python train.py --targets=["cell type"] --widths=[64, 112, 192] --muon_scale="match_rms_adamw" --batch_size=64 --final_lr_fraction=0 --adamw_weight_decay_other_params=0.05
Rows from block 2 of a small image classifier, named by matrix and row number. Rows with one number belong to one channel. Each number is 200 + 40 x the weight over its row's rms, rounded and kept within 0 to 999. All counts start at 0. After the name is the row's rms in percent of the matrix's.
After each channel's rows are labels from the 100 images, of 14976, where the channel reaches its highest value: "strongest on" is what is common among them. Only what is clearly more common there than usual is listed. The data: microscope photos of single blood and bone marrow cells. In brackets: how many of the 100.
# convs0: first 3x3 conv, stride 2 (model.blocks.2.convs.0.weight, 112x64x3x3, each kernel summed), inputs 0-63
# convs1: second 3x3 conv (model.blocks.2.convs.1.weight, 112x112x3x3, transposed, each kernel summed), outputs 0-55

convs0.22,096,141,191,126,158,177,188,190,186,170,215,184,170,263,183,217,196,256,182,170,245,282,177,216,150,218,143,238,194,206,188,209,182,197,203,190,219,123,179,214,223,245,171,225,239,279,178,160,190,163,223,65,212,205,322,189,172,180,214,240,206,171,213,169,174
convs1.22,118,264,246,143,229,222,133,189,119,182,219,168,222,255,212,177,186,220,228,207,196,205,157,218,180,196,140,218,210,215,141,171,209,262,220,236,248,180,162,84,167,237,186,283,264,290,169,184,257,201,222,169,190,208,225,127,216
strongest on: cell type: erythroblast (54)

convs0.86,116,206,200,219,230,192,191,215,251,156,172,156,192,254,266,149,241,241,203,164,186,184,220,316,187,204,164,194,143,205,178,161,222,234,197,254,193,148,164,208,137,106,107,220,184,177,217,206,225,120,287,206,211,201,249,243,240,219,206,204,184,175,214,259,177
convs1.86,103,184,123,222,206,173,238,199,251,181,189,266,187,224,92,238,294,142,181,189,158,202,277,277,250,111,254,243,244,209,237,168,196,187,227,141,162,282,208,219,175,192,188,214,191,226,204,286,168,148,225,169,170,283,167,245,226
strongest on: cell type: artefact (29)

convs0.109,092,202,234,130,201,189,162,178,212,183,167,162,178,215,148,232,233,150,187,145,223,199,190,169,181,222,154,277,215,298,207,196,233,223,187,258,168,154,261,268,206,261,251,190,199,199,208,182,245,60,175,232,173,199,249,175,140,185,147,203,220,198,167,164,214
convs1.109,077,240,170,269,163,253,220,248,241,265,211,160,273,166,164,175,170,261,262,221,188,163,173,143,155,227,246,166,244,148,177,167,218,189,232,207,228,146,190,229,187,184,64,176,233,255,223,235,160,187,210,209,177,228,266,191,221
strongest on: cell type: artefact (38)

convs0.24,101,198,123,245,193,207,185,251,132,176,181,236,173,149,165,244,213,220,216,200,250,224,152,275,236,214,209,198,189,183,178,198,215,257,223,202,265,142,191,190,177,133,230,173,200,146,194,149,169,117,135,265,227,268,232,205,131,182,212,235,190,276,153,239,237
convs1.24,084,125,181,169,132,214,188,185,191,163,202,224,166,146,265,236,254,154,181,194,244,219,291,236,179,178,170,228,166,136,172,209,218,174,176,207,277,222,206,221,249,170,117,165,273,225,190,152,171,264,171,181,197,183,167,218,133
strongest on: cell type: segmented neutrophil (47)

convs0.105,095,242,200,192,231,176,127,189,196,164,180,207,211,223,105,183,183,248,254,188,206,228,209,226,226,241,221,239,208,212,140,182,152,205,173,183,225,142,207,270,261,180,187,177,129,128,173,260,190,183,181,124,126,185,254,249,173,168,229,287,135,222,203,204,248
convs1.105,109,207,249,145,214,184,238,204,237,198,192,178,226,205,215,153,147,222,211,199,262,198,152,158,305,270,217,214,193,180,234,126,255,215,244,209,196,144,188,92,215,265,193,214,167,272,189,280,163,220,184,259,231,238,195,215,227
strongest on: smear: peripheral blood (42); cell type: lymphocyte (37)

convs0.100,077,199,142,135,240,173,162,214,226,198,218,230,171,219,172,196,161,202,130,172,210,193,213,260,132,183,256,160,212,227,240,148,155,213,208,249,259,118,195,189,202,230,151,192,304,222,183,194,187,188,159,252,176,173,320,183,155,178,219,188,239,146,181,153,192
convs1.100,116,154,225,158,198,177,175,162,157,149,132,171,166,290,203,191,217,179,226,229,206,186,174,200,248,268,172,200,164,229,167,232,171,215,230,127,285,127,194,173,205,204,195,277,232,169,218,248,214,195,183,229,217,191,229,199,215
strongest on: cell type: erythroblast (33)

convs0.111,129,266,201,223,227,270,154,229,195,151,206,190,219,203,202,209,254,188,263,191,241,167,204,235,147,245,236,213,167,203,188,171,248,208,181,243,271,80,227,150,157,193,212,186,231,146,190,177,157,169,214,295,192,222,196,222,172,178,188,208,251,204,215,128,100
convs1.111,090,315,155,141,212,198,299,234,184,240,152,224,179,179,179,201,195,181,154,218,211,162,253,148,160,219,193,173,183,259,266,226,214,229,173,167,207,161,238,214,261,183,149,219,200,179,224,141,176,160,228,226,117,202,240,242,163
strongest on: cell type: artefact (38)

convs0.26,104,158,231,246,166,249,191,183,205,207,127,172,175,179,208,181,214,187,167,198,273,163,142,225,130,174,155,275,182,137,241,199,251,151,206,194,202,131,194,207,237,213,195,218,214,200,165,197,236,97,127,186,231,251,192,236,191,304,205,225,212,213,196,271,156
convs1.26,096,231,257,193,192,187,168,188,194,192,170,159,263,237,159,142,158,115,196,187,210,185,117,190,197,230,139,171,208,216,150,203,227,179,182,227,231,183,191,108,184,175,221,240,253,217,161,191,170,210,229,174,188,244,266,151,211
strongest on: cell type: erythroblast (49)

convs0.14,103,167,189,175,206,237,218,155,207,229,282,151,245,213,254,233,140,197,176,281,193,183,190,184,160,236,282,135,220,145,181,280,164,175,174,183,175,256,183,160,141,156,261,214,191,260,227,188,139,167,184,255,123,187,257,180,195,179,212,219,233,215,167,184,166
convs1.14,104,141,174,157,146,108,176,109,227,115,191,210,197,215,205,230,222,218,141,275,177,285,271,252,269,197,173,210,208,210,275,214,198,223,224,172,167,219,207,179,247,201,167,188,145,149,186,106,201,186,197,188,227,150,136,138,166
strongest on: cell type: lymphocyte (44)

convs0.89,066,174,174,214,167,188,225,198,250,161,181,180,163,125,201,220,140,182,263,195,139,202,179,183,230,197,185,200,174,187,213,192,74,200,203,229,264,284,231,200,200,184,206,174,256,239,197,151,238,157,142,182,122,190,187,193,139,150,198,177,214,272,159,288,221
convs1.89,107,171,165,140,193,236,206,247,181,251,197,185,220,140,269,250,164,214,174,260,206,156,178,163,158,174,212,182,130,228,227,239,152,257,181,161,334,191,268,246,166,119,197,191,137,193,212,197,153,162,260,212,187,148,144,248,198
strongest on: cell type: segmented neutrophil (51); smear: peripheral blood (41)

convs0.35,086,147,218,173,195,123,174,122,218,168,70,231,181,251,157,185,186,216,183,222,179,259,272,255,168,205,214,209,234,168,227,253,165,228,193,213,219,181,139,180,277,197,223,244,205,237,219,136,254,139,235,144,216,177,192,180,194,228,227,212,192,165,168,236,154
convs1.35,120,200,226,149,195,131,135,134,169,115,201,153,231,326,218,122,203,211,228,250,245,152,149,236,245,205,197,228,217,174,173,215,154,259,172,185,214,123,157,135,193,233,173,300,241,264,191,237,253,173,198,185,175,220,232,155,225
strongest on: cell type: erythroblast (47)

convs0.6,069,226,199,206,185,220,168,148,154,122,158,230,150,147,154,259,161,168,155,210,292,160,211,235,228,184,193,278,166,205,186,253,177,239,283,166,247,228,158,218,229,175,234,179,252,150,212,178,159,144,196,214,164,153,254,199,205,143,199,242,272,203,216,245,183
convs1.6,105,186,275,154,215,233,151,223,172,232,240,203,201,137,268,250,185,172,160,162,193,205,146,179,231,172,275,198,217,154,179,206,209,203,232,241,310,203,238,197,217,209,201,158,172,171,176,158,198,177,232,203,225,126,210,214,143
strongest on: cell type: erythroblast (51)

convs0.55,079,207,205,200,230,180,217,199,136,189,212,224,139,129,147,280,183,197,176,199,205,189,266,151,209,257,247,160,273,270,172,182,159,211,184,207,228,242,193,245,214,192,141,154,205,161,213,119,215,168,110,185,263,214,213,214,194,95,199,237,165,223,202,154,183
convs1.55,102,184,221,250,216,209,260,223,226,232,210,129,179,213,215,257,191,214,234,176,151,209,197,236,260,157,251,202,210,142,198,213,147,217,159,257,274,157,153,200,161,164,173,142,158,143,190,168,240,221,268,218,191,188,180,216,191
strongest on: smear: peripheral blood (53); cell type: erythroblast (37)

convs0.56,091,146,159,230,250,219,194,198,214,238,216,146,187,192,129,228,192,257,163,225,212,199,163,214,158,224,232,248,167,214,218,149,142,181,260,208,223,201,215,245,152,146,310,176,228,225,192,131,205,82,202,252,151,248,206,192,189,206,213,249,213,233,249,235,147
convs1.56,104,230,233,216,166,190,134,228,240,207,168,169,207,239,204,136,188,176,174,179,262,227,161,156,286,291,224,120,215,190,213,190,204,188,252,178,216,186,204,128,189,270,152,221,239,219,180,187,222,179,217,210,271,176,228,210,246
strongest on: cell type: erythroblast (44)

convs0.36,069,169,219,163,240,174,219,215,191,161,155,223,222,256,246,111,211,244,208,189,191,233,162,220,189,255,113,175,210,153,157,206,175,183,201,220,242,215,175,158,214,107,232,217,211,267,180,72,169,179,209,221,233,207,170,185,214,233,162,207,250,281,163,149,165
convs1.36,074,150,198,203,178,259,237,273,221,291,243,233,184,108,233,303,178,241,186,208,160,208,200,172,145,132,218,184,197,189,230,259,167,213,211,141,271,197,280,226,181,164,245,211,152,236,248,192,235,188,213,152,172,169,225,186,182
strongest on: cell type: segmented neutrophil (60); smear: peripheral blood (42)

convs0.53,098,263,184,233,267,249,153,213,218,176,210,249,194,169,139,201,208,132,238,207,228,188,215,311,186,238,169,288,170,155,179,174,287,169,195,180,246,176,213,252,190,218,192,146,191,136,196,131,225,127,197,221,236,165,217,257,226,212,189,225,208,177,196,172,141
convs1.53,070,247,205,207,226,238,281,233,190,270,211,205,276,183,186,167,253,203,143,214,104,225,202,193,173,233,210,169,172,226,126,219,196,154,225,189,260,184,233,183,153,131,117,210,245,148,159,248,192,196,187,172,179,232,264,231,259
strongest on: cell type: artefact (29)

convs0.94,111,219,199,157,228,176,191,164,149,231,195,177,202,184,187,142,158,209,120,242,242,170,149,198,218,207,171,221,228,216,240,194,120,235,211,249,230,223,166,231,149,200,169,206,192,111,175,158,280,265,276,190,164,166,249,252,193,114,148,174,148,223,233,151,227
convs1.94,101,274,144,139,171,179,205,166,218,175,254,194,144,214,229,165,141,159,139,230,235,182,160,178,141,194,190,188,190,162,125,209,141,211,189,128,236,220,140,174,218,232,187,191,264,164,222,165,187,223,256,182,149,208,241,145,151
strongest on: cell type: segmented neutrophil (40)

convs0.103,089,146,150,234,240,177,243,193,196,154,257,221,173,181,221,239,164,226,130,189,120,161,260,270,187,214,168,153,188,293,248,199,155,188,178,201,185,245,193,243,210,210,149,183,220,168,203,144,183,99,187,226,286,211,198,236,227,126,155,183,201,231,200,174,185
convs1.103,117,205,249,345,174,168,194,168,230,169,169,287,144,150,195,156,171,218,211,200,198,193,178,183,200,256,98,207,212,211,235,181,188,196,150,117,182,245,186,184,221,139,213,211,234,210,242,242,184,215,213,222,178,162,220,180,222
strongest on: cell type: artefact (51)

convs0.51,096,201,206,194,211,285,213,222,214,207,199,238,172,208,187,192,255,174,235,183,237,148,185,268,221,169,264,208,226,211,244,206,188,226,286,198,175,189,191,206,140,189,129,242,165,228,195,188,154,91,234,93,196,237,234,152,221,268,194,177,254,128,171,167,190
convs1.51,097,224,238,144,187,173,252,174,257,167,155,69,234,138,163,199,145,172,171,199,173,166,172,146,217,287,244,140,227,230,176,252,196,160,211,264,175,232,179,128,179,173,119,201,255,136,232,208,257,296,168,206,183,201,262,151,235
strongest on: smear: peripheral blood (67); cell type: segmented neutrophil (62)

convs0.10,063,213,172,152,287,206,162,172,127,144,249,197,137,205,191,210,190,174,239,168,229,235,226,242,280,206,224,219,169,161,179,217,230,200,153,233,275,194,158,266,201,139,159,158,202,144,243,160,183,229,157,193,197,211,272,135,227,226,170,145,197,167,221,227,122
convs1.10,107,206,205,246,117,154,222,173,178,179,190,206,188,284,227,242,197,200,224,128,242,239,215,191,255,266,109,154,152,221,211,247,186,136,223,238,246,209,205,218,204,180,209,202,214,194,212,158,215,242,180,205,241,149,173,154,166
strongest on: smear: peripheral blood (52); cell type: eosinophil (33)

convs0.52,073,215,203,201,212,221,212,190,148,236,120,239,189,210,269,167,201,230,170,212,264,202,158,122,131,256,269,187,168,146,232,213,188,223,237,158,232,258,206,129,192,174,151,208,152,233,172,271,150,108,195,201,158,225,177,232,235,148,245,191,234,155,167,205,228
convs1.52,090,234,236,133,237,229,179,162,160,179,183,146,220,172,244,211,233,187,222,217,170,140,200,236,102,205,197,270,238,266,173,204,146,220,150,265,282,209,222,134,200,89,232,207,161,196,212,171,270,190,195,237,180,186,244,197,150
strongest on: cell type: segmented neutrophil (85); smear: peripheral blood (68)

convs0.47,127,162,204,148,230,188,185,151,157,208,271,241,235,239,199,215,254,215,179,260,264,223,253,196,217,205,242,218,132,126,141,194,266,218,153,193,227,238,199,181,224,110,290,190,217,215,205,186,191,214,167,290,148,159,224,188,156,171,174,175,199,166,254,210,148
convs1.47,088,273,261,212,184,204,172,175,195,198,218,209,213,218,272,296,267,209,196,223,248,282,174,234,150,141,191,153,192,202,186,207,220,294,202,238,167,183,230,211,170,163,247,209,123,147,177,195,237,243,214,126,192,220,154,155,148
strongest on: cell type: lymphocyte (52)

convs0.74,116,179,212,220,214,178,236,175,150,191,229,210,204,140,184,234,210,166,269,212,246,201,245,240,215,209,275,175,233,146,171,115,177,181,167,202,108,244,80,223,180,204,267,194,233,189,204,251,234,130,243,242,187,207,186,189,236,151,171,226,203,266,192,182,139
convs1.74,115,283,230,237,264,256,187,263,193,247,201,164,193,138,208,163,130,263,148,201,145,185,120,108,160,171,164,187,134,230,161,171,222,261,223,234,144,205,214,253,178,155,214,168,179,217,207,298,240,173,224,171,193,189,167,234,250
strongest on: cell type: erythroblast (79)