config = dict(
    crop_scale_min=1,
    horizontal_flip=True,
    translate=0.12,
    activation='relu',
    avg_pool_shortcut=False,
    loss='cross_entropy',
    residual_init='zero_last',
    optimizer='muon',
    muon_scale='match_rms_adamw',
    momentum=0.95,
    nesterov=True,
    adamw_lr_other_params=0.00076,
    grad_clip=5.0,
    steps=21300,
    batch_size=64,
)
Rows from block 5 of a small image classifier, named by matrix and row number. Rows with one number belong to one channel. Each number is 128 + 24 x the weight over its row's rms, rounded and kept within 0 to 255. All counts start at 0. Numbers have three digits each.
After each channel's rows are labels from the 100 images, of 14976, where the channel reaches its highest value: "top examples" is what is common among them. Only what is clearly more common there than usual is listed. The data: microscope photos of single blood and bone marrow cells. In brackets: how many of the 100.
# convs0: first 3x3 conv, stride 2 (model.blocks.5.convs.0.weight, 192x112x3x3, each kernel summed), inputs 0-111
# convs1: second 3x3 conv (model.blocks.5.convs.1.weight, 192x192x3x3, transposed, each kernel summed), outputs 0-191

convs0.39:099156126129116107127118103163123132130160117107157138071120107128143124131142126127192085122168098196113168120130122147132136114108107125108119136137077091111101094137162130136165123128140128130090120124121154149129161104110145117164109138093120124163130169139081085107138111135169088112144133137102143159125151106124121148064128134131
convs1.39:103118174118116113150123131107126171145120112097135128128127165165130102133144171119172098098127129092067075177159143112107156148127134134097137146137135117143146066132083119111074148132167193167093135134127128126133080186104135139123125141124154122142131133159153136120147117078102132192142115104134164110119158170156110140138146131132113108120131116142125142153098110141157145148147161156119138148139117158090136140145155099100133138099144105094126142126138146135148158132139169137135137113127099110117116122203129134140128153145113153086133107094108113147148141105139149116
top examples: cell type: promyelocyte (42); cell type: myelocyte (26)

convs0.163:158123089109148137110085121168117141099089130178119140109123134140160156135083142145104119150134128106180121129120126144153126188179086174147084158148141146131124138128146120150146161116151131143128109153128108128109140131103094156099143083070136135164116093096107104135121151124085144173117140139138111102127124135132140136118114104097
convs1.163:100129140166165105133145136142101125097150130096120173110139148165163096129179165109131130139129148116085018143145116129143141133127136149146143160165121147132153129117121127188106116079138178119125130127149151125106127141142154145156127147104091121116151123128135097113147150123133127098144116169110142120124111096145125126118133107161117150173076104143122106130111126091135186125147126134122080146157133095112123130111105149139117164112133134078100155162145140146129171149106111147078138129117143153116107170156117102155107162128131123128118104118179092099124140148100121130
top examples: cell type: erythroblast (97)

convs0.23:099111160140153146141162143145099151101158104149088148076136147132138154126094132140165153142114104205151098139133112154111120130107157116117114136093113122083120111147139089111141156106121101149154122108138122154109121134140106131065098159081131091111083160107162121148167121143160115149130142138112119133129144125112130149157106167136
convs1.23:122082107166131093144168129111157125126155083122142156142146131143137131114095124115126118133144138129112131109108175143090162155126117109094151090132105097126173136155107125120149172140091108134144084101148135088133118134129103146095125105106120142162126121133150131106121127135176160129161113124166105153183181161070117117112116136118163166130124138141126155127115139150145139153102136168124147105120068104137090137140158118147126146126151106108109140117124156124128141134150138108167094160103102138157113112157203174098144127130109164130114117177144109115124108099109112069
top examples: cell type: plasma cell (34); cell type: eosinophil (30)

convs0.158:121144152142123128149127119097130123158105109127112079107149121110125176181134130155147158166113156131155108152099145099114135137194127090151118147116138111144170113120114148106132129105126112135117091093143112135112105149123084106102168134095129108118077110121124104103177133122125089083113156168085126100127101159094105151139143113109
convs1.158:094159137128150145094094148157195119145155108091098143130121152105103091114149132072110104106101120120139116151104120128151145124124131143131126142142138131117119113139137146099126112094108143155114156116204151119150120139153152124136139110168143162088160124147147112068111130146147136106151129125133168164121103162095110122157170156136132132163098119131091106099125152133122167102143062146127122084176170144149127148130113096133116146155077085163157120158116099145139124138136114096106121094130156117122104112125094114141121135119127131106144173075122096113098147106131149144
top examples: cell type: erythroblast (98)

convs0.81:121114094170128158128134116102170114110137108094123178123144130122135081126128118158124119079141108132156124080135165160157138147130147105135152142130116064134165127101152135105143146102182142140090127138167108102155118125135064134098156131127124173096113141117145147163118160124109171150161110134129098137127146149138138118149103106099
convs1.81:153134123154100145157144081131119151119121127144157109132109116145114148128128127092097139150117141111119157162143128112114150100128155147158090153156123177169111122136158113110154099138148158161123132143115146101142115096099161183103107082180145101083145102107148125074117159127132136156112106095106099114114119126164074132157129128108134165111106128113151083141141101137205148120136151135080118171131101128102101144127133136143109101124099139082150111154116154144107147138110128115133154157118190169127120176164124146110099150146110126108128130108145120141095106147147107151
top examples: cell type: lymphocyte (56); smear: peripheral blood (54)

convs0.6:147095101109123090090093129121139111121151115090119134160189074174138127107112143137126094115108119111184130108134125103121085114125138124125138092153121126142131141122137147180133155141176166142092165126122151160132104137123118116103112099114118122148126133128114155080125137067157135110102133156191155129129139119135164105144117113145
convs1.6:093121164126184128129102178101143141124087129114128090152156131147149111112139128107160145154111143179118079143140112134082148140103138125089140168150091103145112106116109149128112132114127188085111113150192136108100132158072151171151157118171115101101113098112143118070139159125135095123109162161112121129122122121134113144133106106100137159140120127144151159117130113134145108114138147106109106159110103145126150152163112123132119145133112132083128146173149143140129109134152110131074107147129144105161124149112122130132095121119164158155107110114174115155078124138117139183
top examples: cell type: erythroblast (94)

convs0.134:135125143107108141146090131109122102078152117206162134101148128112103179130106153134172155126118128137127111114126135139143153136138163119114122146139147091142107124141102131132163091139154134140179086120108163132091137128118152105089118173103136112123102090140145161162101169144132062145143159120110087124130152125110112139121110136111
convs1.134:098100152123117152110107120143125110136167153171118133142143109153111126129095103189119119140150122148162087105095158133116162154133130061121095102112121160108117152106168084155130159127139119121127102139128093125140163137155146122146100140114114062099128171133118115124123145137145123124132133136106147123132127111082107106139118136111134142087211140149146090147137157134122093117091079135168141143141156169084129120129137113143139126122154069107082096114099183132139130134115129152132109176162141091133108143102101143130117125126117096092117158141145153113163146104133127135
top examples: smear: peripheral blood (57); cell type: basophil (29)

convs0.186:138136126179160149146219101100124161127106125117123106083165145074112108106098136113138137127125116126108123118139136100133141164117155136127122139126148119130099138123134083167134102084140093091170112112133082149139156123122095105126152127152134158100128136109145101147149110155155115102126133136066160119129142134127140138071120130121
convs1.186:154115137119112145087132137125179120120108143119121126118096121128116118103098146118140115114083134111169138119148118118163132111145136146146137131103151130175172157156124129116135117102150068142119126105102114124132118122139153116149111122155105171117107104136106126188143118103121122139158092162135127124159111141100159147124170149128117095144089123142118162126205130094151138139106145116106120061187137137093130105144111148144125142170160136132160139102125120133147164143096140098133148089148131130130107114075185122144133089101119141139145132114141049138152195123136127105
top examples: cell type: plasma cell (25)

convs0.137:070163154132131131120074137133129131140154156076115087113103155152111153130125154145151133186125087156127085099132098126115101118127152160129139129122091151137112119146113148139114135128136110119100119152135168174153143173168116162109104182133134119098094134103124120102121133111081132070118137116139114102129093120136111150105123114107
convs1.137:157150161124115151094136142154150111129090131125080145136151097124136116164141111093096121159105128151146136152114162146106122147155129138125124140129114158092126131148121146123130195147114139145108142088097124170132154146118109176136129080117123171106132112112126142144085140163104069097090137161147121083145130165137144125155110107116115120130128144109157139092131134151152104119079123166161111143124136096164115101072102157127115092150155142107117084139132145128123119126135140138134153091122161080131127107117122144132143119120156133082162131146077139182092152106137077085
top examples: cell type: lymphocyte (75); smear: peripheral blood (66)

convs0.71:108102157146117109098127137136137092158077113104064126145169111149122137180109152125162152120118155119139118151138092109071137135120125114132112093129131098102130154119097131168126118127130118140111135125120126131098107125138150121134097126137128150088110111107148139110191175120158090195127130128189112140129158125121084122119115127159
convs1.71:146081098144132133104148139116151150114101121070141135141136158120146103108150103107108125125102131160105177093159144131132144143126129157093155114130131112122148159129114131145165117128110104090127144123143108131083175080161145111146134121117151109157113113169129120090105098147142155136116143124177076132139170159103158142106154135132143111106093136148089139136149106146107098156140123124104139106150118106143125136126073130141103157144107142204139154060120123111121140121168142094171151074118109135142131106127171144094146130146128179128115136176112136107104103101119144139
top examples: cell type: plasma cell (43)

convs0.88:137095104150135172102136136139146142107154112128146151146188135119116098096181124104125109098158119146166156122116113135122106139119165163161148158159052164147151157109138132096133109091165142146111109139120106129111124127133101129107115106131132140155144127108117156112095128119064114090152131106127122134129125152108184134149129127080
convs1.88:134142117124135070139133110068130159091110186168121133124144132120138141092146148115148123096139129139108142116097138145124159142112121086137098127157130165121176135102122120126124137145108141173135135139135117113098106111078159157075093102133091111126124081095132154166123172080129103133126156109121135121133124127137169153123107103106134142148156118078116104098152112114092124129111156109121110149108100109116110161127129127133136142120107126141111097226133131122093155142129152127131110140129167158125130157101144085113140160155121087130101132128149105119146119141207118125
top examples: cell type: lymphocyte (43)

convs0.63:163163083153114131133145119123100172142159151127153152138163152092145077100106119146113128141138140092090178150112150099123147119171167106106106100096097136113126112116120165134146135111132098114137120159156104060146126130130151117139159098092117108152160123133132167151086115126171108083144124146125122144125134136122155148141105107114
convs1.63:132144206111154107137126088131126103082090152131124140125140117152087118098177140102173152142150175098138128139072120118118125114087111099078114136133117101137099139131128127125095099175141200149125149160151115137121121160119164124083111117109120120167105134149109105156143117127158138122133102131132118141127116113135114122115120141110110091130160098120148133106133123129084179107124146110137125108153170134155118120073107095181099172121128126152136158121138146135123117132120159140113163131120127114101142134118131109135076100118141147139087177128130131134120120159129170068
top examples: cell type: erythroblast (97)

convs0.17:113091134162105111097168110151103126156113135118121132163070105095150129169078133134116122170134113145121132130111079120103136102144150106136107127131158151108131149122099141157114128129087128160135125146116147097118101138112131131160181090136108114153106104120115128093122140104109120142121150096136169145127088106049163131135106111168
convs1.17:121126161122165142106126113140120135095081105106149160157143122162168136118146120025126123137104102158133143104129115124139165165157161113123154120139147168139111194068129131176111104098135150079104093094138118145115127111144122129171150139138126120127113087119098159144148143149138099146182129110168100106159106152119123137117160123106120117136115128134158102124145103124181083121128122114144128101157122134125125114168136141127135107157122126106151165117094091141119132124141140123121146163126150123112140085146097155164141116118153168149127149106096164126103137111085107134
top examples: cell type: erythroblast (79)

convs0.102:100113127124120124110181129112132123078130109122155150127174138148146155122110138131136135128094126196131149115128104143108110107093124104116050110113052100121136138136127153170116123121130093127101130112135137138124143114132160158119091173149125120129124142138116167119162117121149102141130110114080109148127169105072146136144116140170
convs1.102:132097107120161150130115180144105143123125100108136140140114145137143097121156107112161148125150110111076135101116156121139136142118131135142122130111113113181157129108075100105123138126101159140112136159146139108097171123119072126078126124113144148129124135131128095135165141117124147119140132148118152134117173147094156113130145123100115157109125130151107100133141113152148095120140119112137142128084124152128146095162120132100137129124094071142141134056143154127113158122209149113159107178119111156177128081189135140112124123168145150091159101155133080131115080112128163133
top examples: cell type: plasma cell (56); cell type: promyelocyte (27)

convs0.38:150134143132126087099141131131123141126111129111122148090143108122136171085146141151131128128109112198121173104140105148114138154101095166135093128142081073083118119149132113105152134111138107130077131113125108132141155096141099124092127166139122114132150121163094139141159118133174097146141093125107127194131153145153125144165106152111
convs1.38:097104124140107128129163151138088175121157064134133137121095134156101144112107109123159115131128112150067136135158158110112156148154139142134165125136123127156140111144093118122117143105135105126117128169111121132141114127084132134133126107138105135169115109130113135080114111087146173198144093122145168126145132190121142126109137170120106153072108098110103140122149143146120116120111181110141131139116083133077152137128133134116113120093152123140151131072114126109150157120134147124168143105133090139155120103173140142102098188133103184109109117124099126141148088121104111109
top examples: cell type: promyelocyte (47); cell type: plasma cell (29)

convs0.42:131136143123131100133103128138120135108151126128121163112114114151147140122157122189165118099125084154117117099137130174126110112143116174135105138141097110128129129116168104136111120127187177112116117132134113169143143135135064108098149140077123153158099182105099135119117094168143133096107126092183103130130144150130152101113098103124
convs1.42:097121174159170133155103095158143101139085111121131099139130112186159139130133124119100150138092133118135142175126106129129118134135127128139121150128126134119116125182101130105098139116135150126092155110145122109153088140132130158171114119143154097134102122127104124112148190116152105113081101105150148123121152113190084113103104118139181162149138104144143109126100109162175140144157134130123123183153074144104125106104122168126123086096153081089116136135143155097129123117116119170124139166130143104115145134162107200146136138114113102122132101118105100134142162125097115111
top examples: cell type: erythroblast (34)

convs0.128:163090139135125133122124114099120102136140127145145120119157114102119154158141165100099200169096160127163146070155101156096110126156136053167129101139086134125122136141093172118130129122129127140116116115115116110139119109104146151118133101112133133151128104104094120109164095102133075116141140155133124149127177103098106126133151100128
convs1.128:153124095128166198127105168098116142104092122123124105137108129116142125119151112096127131108143109149108137094119150131177140136120138162153143064132117091105119147131102134134143143140148159118120113100145110091146139117097100121132126125135134152120103132114142152135095162110118115115153137138131073140136156132097115104131158141101116100100093114104102116166155127108139134120118142107134129111145080090116160119112099128143140168160073117189159123062143126099102121118179131129140096113116139140145154115154146110056100170153126172118126100132086084123094142125131160157
top examples: cell type: plasma cell (53)

convs0.27:116116145141118134152124138130133104099076122128123124170073162139156092115066110123140143131156137131138132108134128100098146141075166133113140118101065113121136136133150110177134130080163126111154113125105091132134137105128077114138064146128137123134167150148110116149178153163148118131137100128107157138127127116146135150079132145113
convs1.27:072095143143145119152124132117135124141166137122141112074116146138121115127110138148170118135095107102078126150062114131141096087120085153138126151130111098151128139132110158111104118107116116098126166167142125128142126136129166143146111117160151150113118120119133076117167119127146156115168120156098171139091122147095168135151149145165149148147084119119111154153141121133109109105146165121104114089175125164128122136110118131165146153145098148159157168117135070169163137159102115116068136102158099129121137081100124130156076097123110161133122118123155147113137148134110149119
top examples: cell type: erythroblast (47)